{
  "model": "image classifier",
  "dataset": "Sentinel-2 satellite tiles (TerraMesh)",
  "train_examples": 145000,
  "image_size": 64,
  "crop_scale_min": 0.7,
  "horizontal_flip": true,
  "translate": 0.12,
  "color_jitter": 0.2,
  "targets": ["main land cover"],
  "num_classes": 9,
  "arch": "pvt",
  "norm": "layernorm",
  "norm_position": "pre",
  "activation": "relu",
  "mlp_ratio": 3,
  "head_dim": 48,
  "fused_qkv": true,
  "qk_norm": false,
  "parallel_block": true,
  "inner_norm": false,
  "drop_path": 0.15,
  "patch_size": [4, 4],
  "conv_stem": false,
  "depths": [3, 6, 3],
  "widths": [96, 192, 384],
  "label_smoothing": 0.2,
  "loss": "cross_entropy",
  "init": "torch_default",
  "residual_init": "scaled_by_depth",
  "optimizer": "soap",
  "beta2": 0.95,
  "lr": 0.00099,
  "beta1": 0.95,
  "shampoo_beta": 0.95,
  "eps": 1e-08,
  "precondition_frequency": 32,
  "max_precond_dim": 1024,
  "one_sided": true,
  "adamw_lr_other_params": 0.0013,
  "grad_clip": 0.5,
  "ema_decay": 0.999,
  "steps": 28100,
  "batch_size": 64,
  "epochs": 12.4,
  "lr_schedule": "wsd",
  "decay_fraction": 0.3,
  "final_lr_fraction": 0.01,
  "warmup_steps": 2810,
  "weight_decay": 0.1,
  "adamw_weight_decay_other_params": 0
}
Rows from block 9 of a small image classifier, named by matrix and row number. Rows with one number belong to one neuron. Each number is 128 + 32 x the weight over its row's rms, rounded and kept within 0 to 255. All counts start at 0. Numbers have three digits each.
Before each neuron's rows are labels from the 100 images, of 14976, where the neuron reaches its highest value: "top examples" is what is common among them. Only what is clearly more common there than usual is listed. The data: Sentinel-2 satellite tiles (TerraMesh).
# fc1: MLP up (model.blocks.9.mlp.fc1.weight, 1152x384), inputs 128-255
# fc2: MLP down (model.blocks.9.mlp.fc2.weight, 384x1152, transposed), outputs 128-255

top examples: bare ground; main land cover: bare ground
fc1.583:154103177146123107047138143133141131165133109148093177125091122167135142147089144119101119162192161150142152116150107228122132115130123125120133122125127108141166164170107138121150150121158145116122153131106143084152151134088118120149136131137166106200104121111125130101090113142135143120141125145065150171050086124146133136111158160126138140092084108115124144111132125143088046092121
fc2.583:114144078104173155141195168106127125129149123124088108069142144133138149144121071153102182145094108100123157150114119244107111184179176123062039110097125165127188109120122126102144125124101126198103078088116130076140149141110123120101149138146099107147113182125139105114135139173096105158138165150132129115108121078154136130159099172081157164202125081150134135080136187131093000182147

top examples: water; main land cover: water; clouds
fc1.276:108111136070162109081118113099128104152121166096110056122147082120145173066045120118097146115104071155136123153128206115130117078143139121088144151153131100145110150068095140161118183132175113109125117083193135129115103255107139115094092123120106108113081146105137118130139127161036191076175135159170094075091152056163123066132164099155111179130159150088091055120135179148089235158148
fc2.276:087207100110157085166106184145059129149149164075131145164111073143078144139100116152090109112136130101106094101090146111125127145125116114107134186141186145132169160118076149184136059114131148145118054158132102222102151095077131107171122110133138120255136151147123120079142150126163100164172157112104118106123129159122098096120104093085139148091100140152130108174158099185152159140088

top examples: built area; main land cover: built area; crops
fc1.516:105097182113157148135128189120124102134154089118136123157092100139169108138094221101148166141135162123111103076094143102105094132180093214087116219093182195103114194128076162139087153116094057103115121125101145130117183125094138145096108201150125127121163204183117127128069127140111177113111081142148170125130133109138103180081070101072125127142088144126096118110170192159092096078171
fc2.516:093115109123097182157137116153187130105058118132131133145082115125101113159148213073138096110150055161077133147101127036095116099126145121145119147164091117128161106138075109165090111112161137147100087146107144000130086129110112125113112126181169151228128143154096127103115126141079144116106144090151167108247152154111101121108122134118165087113117115120115117129130155179140144204163

top examples: flooded vegetation
fc1.740:147129138166160087128070158139112097088097136090195119150139106066101094100104109159158127104155110192125092134119097116127114164140067236107151118136162202213150146062104134196210137069103125131096149180123158088118130161192068089144113102098057111156051190108116127112172159120108146130158092092166119079123152118128151100220117134145117160136167184113100141108115120099174155124138
fc2.740:178139163075079071129161123072138093086133137091115162084157119111154100114136125139140163119115166128119178142149026132151087133135157118089185094127136136131096094120120115134139121111101121124123098125161122101170142155161121130113130171166167081200135187138150141140127116125153138060166138102111099144076076167134162086086092135124101053118118143121123128101083145154074093190108

top examples: crops; main land cover: crops
fc1.535:119111119134150190159089136081126127138132122093134106157114066104175072085150111190108174176119137136099069135127171124169123148082084133113110158123057130128087138141139117072095082155129157102125178163154129154149156136161135142084145155128163096083142124184144122144090123184115172131093119167149082134153106101131138091101123175170130101189116099170149102140117116131092137109105
fc2.535:127114149140149132126157161062089135173126125089157129159189085136159150069120160125099087136169124117075172122144116105158116106139132139086127141153148114175133141183129117143115127165117109131105124122114105083081149119086160095110109107132141145244117167145119175123148164127126162126142152107066145169125146107122151094104140124133124101112148079132126218160075142193111159119101

top examples: trees; main land cover: trees; clouds
fc1.88:114091129122141135077071174150094185105125133134109076184128123116121105070130127205124162080142073159088167141165125134169100138145126114149090107118162166128113069177159096135160134092105144141115166083174108119114083161119149155099140136185128179088125135146114151124052129109088157117097134168166155109196112150115170152129176136155169010129090174163173134100167113147118115150142
fc2.88:092150118156107121163168157098116165125094117073088091173127068077073105092165210159111057144154152131055098163139124130113023168133143161104158113096116146136126115090189162127113121130161074190121159171132117164141147081131053226094112143172155110110175080131087127139119110133157166143152147172096143102132077109130133141138126186128105110097094103118153173153062123118090103118134

top examples: built area; crops; water; main land cover: built area
fc1.36:171099118132135124085120153133103114191117159153150096136153200111107111156052100116118116069129111113137159206124109143117169164110129152104108132113153099122087080108136164170084124102137078125167151156142106141158064138105128154112150144139080126125128127140174168105157116140122140147081117132129135157123165138150050090153127102070124084182180135075133122158167174117082171131170
fc2.36:182165154123132120060119132059129155105150165111169107084146156143093140113111152135169142150182110176102133186130098103168144094097175112095136177097168023150154132104133082090122115148119165132154129107130175133131109102150098125111194122136152129251120077202109147093125115159147104154116087120123128148153113119123134130104061101106120137117140108118113139107063076129129116231154

top examples: flooded vegetation
fc1.566:041097134123179099144112159170113145218177084167109161104106111167069150131159161152184124137160125134147125107086161117146139137163075135138085155120104120131164129090068137167185141137167144157059104131144141072176136120092156129137147149143108154113120113113152119122122153184183146122080141135166131114105179147181178113130141097141108155148185064114169101170141106115103102080105
fc2.566:139159143113171137156116139140099105146109156095151127150183191104098117180065141148088110117096155145180162120090141092138087086108138077050225183178061150157089122089092164133153122137062157092124139129151140083152095120081144080125136126167060146234131200134067121129118089101105041097166089115152091132084135112103206155125131164066103146111082130158083149171124126095095106068144

top examples: snow or ice; main land cover: snow or ice
fc1.260:120141159182142216060113129135091106118151138072184134159143111145116112140063167137154186130184154151114114057101104102146133113179132164120101132104147153179091128185165130119057159199133104124128128130121146118179108158101151136166132156183112180207146149073146109111089113138135116079111182140148179127067126132150171103128126130133189136122067150120101147094170147119129141120140
fc2.260:127156083128156096109123103146128137083142108107094161146072116163141126074125142102129187133178078168119141118150112049137153078147172155121016135076129164151113125129134133027136139157151106117173031138120127148161068153115133109111166129102081090204126164195160117118099094126104161139145149124135114161031187145143098142142190122150176099098129107104114117129155116118125172100115

top examples: clouds; water; main land cover: water
fc1.292:121171132132133122157154131188149138116113144151169142196157158110152191186222116153126173175153160065137128113067101159134099108127137094156125131146074082088080191133156111070130121140105147141095119145148106068083111132096099167102149141158140049188169183116178092160090140133154156138108143174168137158079149107093144167147060163140165110188099106143096092066142128152113131199151
fc2.292:121124121098192106076092129152142146141177079124109091103096118110144140118122134140127161120145105157125082113057077152176160143104148219084134084125124080148164132119104144156148131151176196114147014161125130182079223169105138145127123141100122142188077116115161126140134017162109127154116140131143186152092114106098112079119152143146161086104110070098145117095179112123151073193099

top examples: main land cover: trees
fc1.231:156169116093190119133106131071130145131118147153150141111155126108074160161091152140086125138176131134183083141127081220095045130104175127128112134142100101138123141114141148140085091132168099091123054144174140113148103093088174122157132145031149133103192206132085109162227110155103169126142124146215147181210085163140089123147086119137131124160059121146125127155095138092136171183192
fc2.231:116109151167155155083127172110131108139147109143182088095126091136146153087143110128115121202208148182158172130159150152141161107109187097171182094078117010072118172129142100055135095147124171085126113104145166148102110145134124088140126133106155093213132060160107152170071152086128148124092092117183123183149163131149120150105075105193149117117120102101084165157168137125169133133113

top examples: trees; main land cover: trees; clouds
fc1.20:159150125105153086133127051114086136117102169143088084132117116091135141120126084165135060188096132148111143094129145122154199133106058090092152162125132130119137129119112141129108121124150088103131055177189126067144157123145123114122123133160142079152168067127085141056138133109150123156189181128085157091112117132128127136176074123154152092120095122128116106149113170112091162128119
fc2.20:177118114106105168132144084148134093186100127121127116094147076051085173113121125097164228130112131061130075147158090141071166140140145126126140155155109130165110129079134136136121152131089079141124167138168111153132091119190087111111199142101118110238140110110087106138056134140126140127168156117131125133207157160106116079121099138085120159161126111117074150131154182127149151042132

top examples: clouds; main land cover: clouds
fc1.678:122109184148148143108134103125125116125160069144045124108115173109185151123011175150069145112166189094161119167148148100105089192136140153091178131155101239144135105168152111124094141110172099100125084096187118170160095127085107146152104124150156167208166066079135145154094124149095071162087092137149125089136097082198100098112096136058060108087139102117104102127127142093165114128144
fc2.678:157111135156141094165163093142114120092129147120149069174140126125187117057133080094136102166116120083155179138188184225123134098174116145181090174113104052088111141143182152119096095165129128090139075122112081109166108111124166089153066090162159135153110174092066174161148136109149131087125185108218133134132172104131124140156124150086144070157131133156166183111173150147143174099108

top examples: bare ground; main land cover: bare ground
fc1.135:139117136160147137120090071136154138055099148116145107128153144105086128091101142136109117109125122067127097115109166000143146144122109156142130175172132095127085137136130137122083117126106081140128163167164109101127078095134147135133157139095084133017111189118146143063156125169169101164102059107138104179047143097149137130183100087108108175110096167103162080097108079121109189206134
fc2.135:077140104139158108146126145124156126109065140132165148142195149133143124098187132093139132077127111122083160182117089139161083120136130153106080109089103110129123118122133156137154131144101159076070057141224086166125188146135083131161130147145151115204159191181100063088115135100096127171119102117131121114175092144104143136134069105158156118101188114151062128125148149117129045157156

top examples: flooded vegetation; water; main land cover: flooded vegetation
fc1.406:165124093166093161123122140104115114101121135090122128111172108131107120128131058110102123134115117146110123141132130142147071119108159052134099139107128234140078161106124121139096117095193139144118158162130160112164136132155137139117105085181088106095150156077111202084117152164081155157120133052147118163058060150098122088080125133102130125137110083037127124150145135140133169024204
fc2.406:113121135143191127134154121113129110164186132107119075133096127118143130140081117131092119094103113161151133141106117000147132161134197100166209148112127125072129144149120138168138107175094081149132106131126137114109101114116151108147194118154097065129150150173134075184030131143102125127108042125162105137000134167132132118110151127099113114091125104173178141092115172175122041123099

top examples: snow or ice; main land cover: snow or ice
fc1.741:124127084086087159163143135113176066108135153112118100138100096084121103130087162078123162124150113053105147065104101137098152148093102083173112115161110092090129109195120128127091119101169163182116205183139158079069152070068077163085172107113144178000134137125113096173087151093172088147110069146121084107117121095070114173098128096107094115145103107121110129088120102153164119116134
fc2.741:089093104108121122155104119080116121139121161143080125128089115147117107206105113112069172103164143122132137095101129107112100131104127152164078157116099066131097078098166111111123141170100107144124035120142092092114025169131141133138077139125069154185138175140130132167090084135134147114149134132066089163130157175148108117111126150152178138155174159145148104186108162094115132110136

top examples: built area; main land cover: built area; crops; water
fc1.203:080101168107156159137128170072125115127145121123131096144089059110173128124066232093148188138090144088111108103070158083118103129173072199116150250100170153147115154104082135113078134096123069118089136162103156144104144133072143151103098208152120130122153216172117099131054112145113174104108102139115142120136115088120137148054096135136110113125087161099064135123150177161082091108128
fc2.203:093109136117110153156142127161159109149094125120147157199105105121066075118090218090193108104132076193103134130084110033153118074108146115158114146142088115127141125128081118159139138127164133145125061145084195000144060134122115130096155143146149121223093161167099101086128118129096168108084127098126162108252128118122115086104106119110161090153138141126150110107111167134124154176171

top examples: bare ground
fc1.384:195147071124193085101161176163092148195104118099133096141126066141158134130168134092111151125094121139137132143109120146092098116130028138180192092116145099129154180107040129106110143112180132133126160142091136149081113185147150149186061094134092144176141057171156149103159094139134148136124111140098148086123146162113195131118165169174162093117132162112060153123116113157159157163131
fc2.384:049162156157157094150120163063132085108081096150135154131131138098124178154185153130166104141118163117085085186132123126127124117151153147144145096121082120074086163133172169142164060156104113135157040174148140114112138102096118104134116122119103053223113171183166089108112131162123145132148116098146085100146124121079160170161127093073102155125160162168115126116145134063106084162102

top examples: trees; main land cover: trees
fc1.669:102127116132190139094131111112160146098144138076074102132180095138150074159092139133114130101109148107131079169129048077062122124130130115135145169161129079100087165091172099128143139084196098100151083128165092152164071167091118170134135099112139087120129080066128075158129163138149118137171119100064124081112087148157077155129113142088131106107146104127146112136110120129161109127134
fc2.669:170155128155103148103128072105096133149099174073107131122134137103155109138066106125109100153124118083156134115115101142120156105131167151100160093137120105127102156114082183111170112125154139119139157159225159207144087169148107139105176090115151090253154162164142085100150167122157134178173196102199128087208110193097107128067158155125153027167146108123179109114157108150170111178112

top examples: snow or ice; main land cover: snow or ice
fc1.289:161153098164149168095122107172106124121098112091148200114200086134171119146129108151124149141088118094109166086059081097112156151135112139157094097074178148171154166152169169125124124192141156115110121096102137176131073134153112162093113142164121111191171113139151112129158122143100105090096178133178150117091126138108155097115131117124185189140119130170098140115173121114141153160137
fc2.289:122068125126149043138121090143151171100116135120155153160067114151105151116144154114098149135126175118106182135123091133117152110167134212124088170084125185154124109139114126124096137119141105142149049168117165138138000132145130124127141091158066131210154198151105107121123058109117193139156142119111128131111130108128121112120200140089115110070157152147146100150089136142160164123162

top examples: clouds; water; main land cover: water; main land cover: clouds
fc1.684:162075146136144140105097188146142156084144112134164137125102112131123110134174151157145146131105130030088147121109110103146134149154163134146118117161108118091113133138163110108084162128115187154091121143161143149133112156110132184128134178089084117241195176109121108185158155102139091158080122101074148141136156123120179148119091138101198131164164086073084104089144201122148120239155
fc2.684:094136103126139076071089143157109133102131138127110096098075114109148117142097124137113146114110059184121103142108151190127152176145129137101000079148106159149119110161127114150132078148170130162116000142128111179143226111111126081109124109064120121210047183162133100107123077134171142073179175131225136126162126159100153159094170127135148142159124164117103119106134152086127133166159

top examples: crops; main land cover: crops; built area
fc1.314:151128056110155150125100134165096137125127152130154055107140171122118108163174138092137127139098126164148193120145132202141089079119123144142154173113138166177144111126097111138150137092169082188126130115096127166077151144149126166123089148113092091153110116069084153151155143163175120138165070195066136163176140128156103162141086176158169069180133073163131128107132136129158122148109
fc2.314:122149135155131152228142121109068111139158124196150090199178095130139161166120175087186084169172105088110163126098128123154113109155142130133155110097092097110111110192231119134136133138111173098153134100156063130197158105106140129180136133126130224127098073094148125087131144116154048123118122121101170142144128109154173113109184106121103061154092163112139173170124106052079120191167

top examples: main land cover: trees
fc1.609:157120083163059110149113123136153117179128116164115138126120138068111095121158115164149112140134130153107153142213125090124161124095161174118094153130150123125100148143125074089110142188068105203119179120159096243052145133101101150072189122114129167118151072189062087173105115103206177151170090121192151102221131130116181129158105157098109141075160129156083111156130163125130108173139
fc2.609:164145124122114119058139195161181109118155187140122123170149115118138120165122139140133125151153151130123162106082195143185140152058124125157088116108099086185119179169127191093144124109074187127157164121137146110114122143154145085068144104121104100238145140170164117169092113145109117107225134114123155168085193177104140079131100122144161112165152101115108188165130122117123141135148

top examples: crops; built area; main land cover: crops
fc1.62:138194089113102148168129103112091082101128125083108141121157144127151107084118135107151161153152095137165104109144108134173118147122175114104097113184140182106151136156149123120107044124141134138159044090149189169137116115160127136117144123152131135101147166196120076103049167138115099135096148150194099151119109075131180130185148112148123071154075109146127100119123160138181103058147
fc2.62:110110111139139097182146098036145076101099089091151120108070143179176147130187146111128137158107104085123131101098124212166164106186130124113141140168152155106106139150116173113104094120185123124109052110116171051097105121094120139164117125111151129255129112150096117134113117148104154164181114158048139081229147119109155121116138087110123145145093139123167113127110155161124077233105

top examples: main land cover: rangeland
fc1.354:118156157082177154139203151154099130160142148143126091129168141069090131096149140154135103135089107139161062048154089171054081144095138161198188088146177150075106146113150126123157145082132100109104053131133141061072070096134166115155109121088145130138102146112108070105102143106195165149141125163195141128162153129068120060123151120125161098143151126065193130131137119151176154131172
fc2.354:189136157156144130119158182152093122159175151106164111116134139117099087144116141138101090178124127129186156129139103072149153105106151100106146127107114131127137170099100158123148118129125159104127125133198117060112140154122135102096190091107121073255165123158117135139077131115132102139092148135140133118126159156130109175130101072164134156095109092148071132124115131121128129112090

top examples: water; main land cover: water; clouds
fc1.530:174129127162101140040153146183143213103117093181137116105111163177140154154168120141105139125165143149164127145117104103108108183118177091109105093144169109037121169165126111098124088123178121103099151125069116124151109117111134158160180135126139064180120157111160106145142135129140139145118065112058090154101147167098141142126107132183148084151153136095168133143126122167212061244127
fc2.530:149158036113128128087093188120128134222171084083121120102123106141134165138118097170121150115186106164082171094049135203169146128109138146097094102157162127118198130113075166108170074104122160120138066116084133235040189120130109108154139175106109118185053118146095135126158107134168109206172161124054100102147100106142145108162140167144173113153089110091134092086147126154117089181154

top examples: built area; main land cover: built area
fc1.647:134138132130159157136121141110080137087136153140145122136165158063161149098136184166096104142091157124119134143128143114146143138089136176101182125121157068146203151166153109113118134173181119157150110133156053144132105098082143123124123126100135103141071119137146125142066131153141083131086168163080169099224099071128160168170101143185089120164113131128133145150138128151184103195168
fc2.647:134118124113166115150130104157107128105136122123145144175096094096165138135124137116157102127143108175107121109151192078181142136129121114149217103113116111130092148175115147171125150146108100133084046118130073127105184133084159169129098150152106111223098193143077140148072122143110103128160175127133088133071168127123118120145148083162151115106108063137088149104134109146092117176113

top examples: trees; water; main land cover: trees
fc1.3:111211157119155120118116110138154105125147131125120129102119105063134077129153149089154140148146100152122066135090115081093126118103105151116077189159168126144091165119185143125123111153117141169085193080113093104156076213174114143154077131182145106136148120133075128098173116085169072184109146094179105101108079100181071134103127169102113143152186046124078097167117136116138174137106
fc2.3:081111104143157156097186178152132153127157128117111117134120143172076130130166121134166114099133142090101143146056095162108087133066100099098108180085164174188146174129132133133204075154135157165117106130123140141130108131126170148164118135148085150204103036164190149103102106080131160155172160155173139124142109172098152122123137143146163139151076131171130126200088128087124147065144

top examples: flooded vegetation
fc1.246:099114177140093022092106214079125103167168192192112144136117158134138177095138125175153160150130166092130164200152149176177147120197136188189090118115128162111124116111143108119119155059139076115136134098085098173098083147137141127114123088142104202143128166087111090168114077130115095167143105141157137194199124197126134131115137129110127135125137119193094146099172094120071132116120
fc2.246:152138145111144108167124078127148186123149138131153089131082106145167176079108193164096091168159143084082107100159151082136121127138133108073128108182120141152134111177144117149148146171092130080085135122154133109106075149147185170137148118128160137219108107134137152141106173122136132127081153117224116139108170144077128048118124138176123128101108113090073166090111115115083126156133

top examples: trees; water; main land cover: trees; flooded vegetation
fc1.387:118137084149167113070130090116103111117095115095075115161122090110187098124105179137093124087068159126138117142113116090106116121115202133024176112108140138097104130161175074112095170147098169129143194165149122093108141122146100142137085108103167081128132167149124151180146162115078132168115109101080112107064114137086122122108133135166143068098101156143094133092158139151153210146113
fc2.387:100095172159119179136172091140112174158105088067162116135139133161165134083102137158119105098144123059151148099128133090145132123127093209107112113192130169110098137089143104114143147105159105142116146128143055087201140167111150131106114121107093151183127136092116142174156038124167072100130112097153102062156080149109120081131153058090126096130148125114084140181138145143139104160113

top examples: trees; main land cover: trees
fc1.461:176139098187126137155149124097086169165175179141142193119082080159118135139148143157113151119100075152156110159086155131143149093130098144122083078119190172137148144153148094061111120151117130119192196102081125108137162139128197128161103170117134071147116196153119156113070116120092139144077086176187094141089168123099128107150162091216137078146131152185081122159150116127132178077101
fc2.461:098130125137124101120172182178154112051104131142140149143121148068159103076098115096176191142134153098087089142131135156133163181101089127112141092125118161053125153122104115139146158134110090127160169121078115169154129052091114115126101157092136166200177123141092174121105144093148135153127095130222105134211116111141160106110119194097069178114139099188161150139075158124110102114171

top examples: water; trees; main land cover: water; flooded vegetation
fc1.383:134145140128127157100146166165133083130152144100109124134101088121166131106072173128154126170120111138155109112190052112198104141166146155126121146111147098161151141071108117159143106157166137129123154093124179130156074149136101111136084137078120112211145130077145174118134155119157151142115155179100170078163126158124096091124120119146190140161100132150061144107127130143102143146138
fc2.383:093152118135098076122137115140133091129161085170084163173097118064117126188143128103163176127175153148105162120141110073129136130123131092081144089177127189141097147088125121079090092163115110121082085151116165102063140147100101144157143112092212106156056162140115074110111105165135123141121146124170163109150164088115131164131120133119105120161228155148138132066157124152084102112133

top examples: main land cover: water
fc1.585:065175102139102142161062038121092131126134140172109151126130148155122127098102125095076157096072103159123075083110154102131151163088093148126128160129083105108172124123194116144167092123143114129125136093109085151169136076136142106127153127131171081106073152125124136123104126117143160103122203151185215122124142107140133144198122139112035169140132169178125127110106108135096184066167
fc2.585:151125087097117120066133183124139142124115113075151116121180133147128139129086142148112126112169107186141161110123119198141127187141133121098110100100129094120169110146126138183134174130150162113096093110139163182161207131116101161107101116130067147219113070181157149143120146151166113110190073129131109131148126122085160103077104118117122101113079094121079083083193120149097058182083

top examples: main land cover: water
fc1.505:145104175115093108125125109180147135150122116159175140182100095149143073129103127174164150125088115160134214108151138014108111095166091120218167155138128127108151143120110132122107103140146145148150178118070088216151125167126110135127159135126132119148146099167163139124070124090106114136083066062088200116162150154111142160147166132095131086110115129147129119145169170099138139038087
fc2.505:143094127153091133178113130108126155144077152133159168104211181110156104150185095126140135144140155178188147141140162133096142077091104097131120127101108163139111189134174120086114121107114152098150241156169159093136072112095161105109143102146131148255170170177133115142048180140041159103120132121117054076168145120161168110106155122162146117160146110104114149126126144147138200057125

top examples: clouds; main land cover: clouds
fc1.421:111116156112116146107135124130161154138107127100119180126174156108141112123108201161120235136093123128165147115051143093134114165139177138149166184138071175151162158110122118143133137113173105134104122100206117116127064140090106157122122081160084111177134109116213123169061087131074126147075084098124128129081129174108071110129098120096171115105172114079119055115134110149106137183164
fc2.421:110113139084172090151166099170129121105133157117179092094113136162187112084137102143152076152122117097120130134174136201172152155149114166161055155172111038137106118136176157139106077162077128145119070146083067142175191171099148098124105092155119100141107190122110153102143139187188180091174168055255176158105150113145145100098155134119120131141134096102157116167147117143127255114107

top examples: crops; main land cover: crops; built area
fc1.257:117127056158101133101152090122179098106125142115145128046174138115115100159180108175119139137135108150113095165146122101146091149130150154153133145133081130127110136028155159128147118121110107179107084147117085100170158034185139100132127078127053117138086132127066079118150115181084125085197155135232129085113120190106097114146101115117132156141120091106137123074124137085142150115134
fc2.257:083113149100120154116164111142150091145122141111158118087133128165129087124097146111109131180176056147123129121126107212146121161112205077164095167088158161103156104141140116102165083129131125122055142204121116136140098135172126089113122079151074107128127051164106167173146146153113121118117164126129123110127161183110133135174122124122173118078129121118074106140197147115134085204063

top examples: main land cover: trees
fc1.607:200104128160133117141137165145139142140118105139158139110101132151165118132156142142137092153131108088105164174160089222113142152095084117109075078137171164092128164143111126135115110121132127127117129109090094107133144118106117132122119160114157117191115089138144104118136133127177125146141084118000171178142108098106132145096163163119138130167101062107135145143103152135174096213135
fc2.607:136141056095129145117175186097129120176144140101094094066134136143106158106066106135117189120121103159119147146037111255073122172171129152148095085157144181125206092101096130151147143130120115139092121093089119155091133108154099117159121120133111136220067114140090096141126131146149088146155151156064093170156141084101155116164119137094158153175067126131113100090176135140103066142148

top examples: main land cover: trees
fc1.103:163165098189095138158146084124082095124184115096151108068117110127108101146148171154139121122146105076150111123085142138097123119055135133111078113119147115142091106232067092101096125150103170146127134077073094136126121143113147196164144149144106116147064098130111190141077137159145115144083141106163147134125127123091093131144117106123131092190142197133162113121121092166111095132171
fc2.103:149139086124125091105214165197127176076135139155093169150103112129141065092068118119109130121129186033117220150183092134136127133147105117100145068188098129076134095138102113157160117190052081158107158133051147142158178104108111112157123142116159155187136106117134116085177138098159114147062091123122137092167112173147145126124126154099052150156099109153136157136128150091134083104092

top examples: built area; crops; water; main land cover: built area
fc1.614:155135130137109088170193132136121128133121119085157101145142190096140101138049193137172188125112078106173140173125109144107115103078155146154117156186124186112128135122188155148109138143147081116102106135090133156114112153144155138109126170172105176114135152191092140149096095109175131155055098098154147142067107142128163144082103114139125091209132106112101102137170161145161128057200
fc2.614:087095101122091120137189143111145129098151105157169116124053103162156115155123191112118069104114095104091127171155127149076092077090142121153144202125115102162139106101100134106088119144181069167112078153088162003100129116078116127108100147121120153255158156137101143081117177153140198173107157081112108133221118163166131133150077087091144109119100074112124148158053144178132129174116

top examples: crops; main land cover: crops; built area
fc1.71:127132153150090152174187129069172151112154110106150119105125135164058144125188168153126117140136129118089197164115141032091142096141163154125111117102136167147120128158143112104097148078117135110103098163110093185112065111159102110158149161147209065115157098182122150097081120092075132176150137138222170163157069102103141078156119144129146109151078063110135144102124159153150219082109
fc2.71:131098111109079112156184103105100085083111206085154131128094083155145155098159141086136163176060176150110181125133113197195114151114103125137164090106123123171155119125115088120098180106104101111074146136120166126154179099092132116120148174142172156255119073135151133181109189140151156116167187101063171066138166083119151119120162124136072152103177178039132122125105152132135099171108

top examples: trees; crops; main land cover: trees
fc1.78:093122105159078193138153121107139137125171180135142204111101075172139138074105167085080118118165136089076156121163141083140136098124115148116171118160120136086155128133134129123135186114094113132137155109122123147133112106133104093090126141076200127156161170075163099099109194189149108143109091160176093118111137136183112164119149118181107068130140131101132159108162097128096167126090
fc2.78:133116056135078143115082089132124121094124121127151122097096038136153158108157114102130081141123103129090107139157137147141129105130128086082101078063121158184105128166127147131062079074092123087139181095106132124184142140131153133053121149083148119255166152131108132117076145158090135131154162158201100116167164111150139118144089131163196153125156107101082190135140120147131164078159

top examples: flooded vegetation
fc1.687:083136167122110132152160130118150114138122141105174075113172107122130144095144129123119160123138071060068130125120096157111144151149135123118107103135114173075142177080120099180181117092162127112111121172102138174126136108140158143148099186152109093138102100143131186110095093145119135154115139084140103096115177168058206164147135179160032119180106115154113107129166106165141144150140
fc2.687:127174111161108086185161090138089146160075134072153138215128133169129122159106148079100133099092141122123131117069155097106134090129111103065152093126092115155131136103113132180158124120049173124171124135132139091168149136135114104122116103120126100223125136140100161108148091072137049144177148129100146102064085168152174175129170155140146143178096126154110153161161116113120110131147

top examples: flooded vegetation
fc1.562:139146137113079134108117101147143130156113144170147139088160063158167127132135102089105154060111132133121053163153170151113124088083114151082094169177115124110120168151122162130119179151187208090130192148142125121181157156174179112191130152111166094112173039133117193124196149149161174166148108160136094113097138157137100110180155104112122201181121090100157156081124126191075112146088
fc2.562:185202183185146131086110133121147191138196129130118146146111152139127115087121119200134062124127138117178136150122100105128107166121134096124090151145130149185194148141071111153165142084102124133160058192171098134128124121151180128097088146118127074249139127157138168143143096101180130122156173114142156071105130198109116097096077110101106114071167131145111195149118115140141032142141

top examples: main land cover: rangeland
fc1.690:184099135160108132100144099107142111129122140126072133103116110096141154132127128160086147066087178097147157173181167024084162101137146098097189141118145124113088141130128089128047160117116166089147204112150102173153170172121102099091084100109147088142143134182119129140155160136061067136124162099139071114055115152128076168115181091151181124065119119109078178106180109139109226149104
fc2.690:154099107115093119093162106095159143082078126102107120147134057162132168092152138073123113122083108114052080092118129090157130129119107133177115119129148168091109104144184144129069138102190171117115173060164091109176130149155072096134116119107144132234168118177113174148067096101147147086192148056099170101115156071156147152150142150188174107156167155132122135139089112132149169104102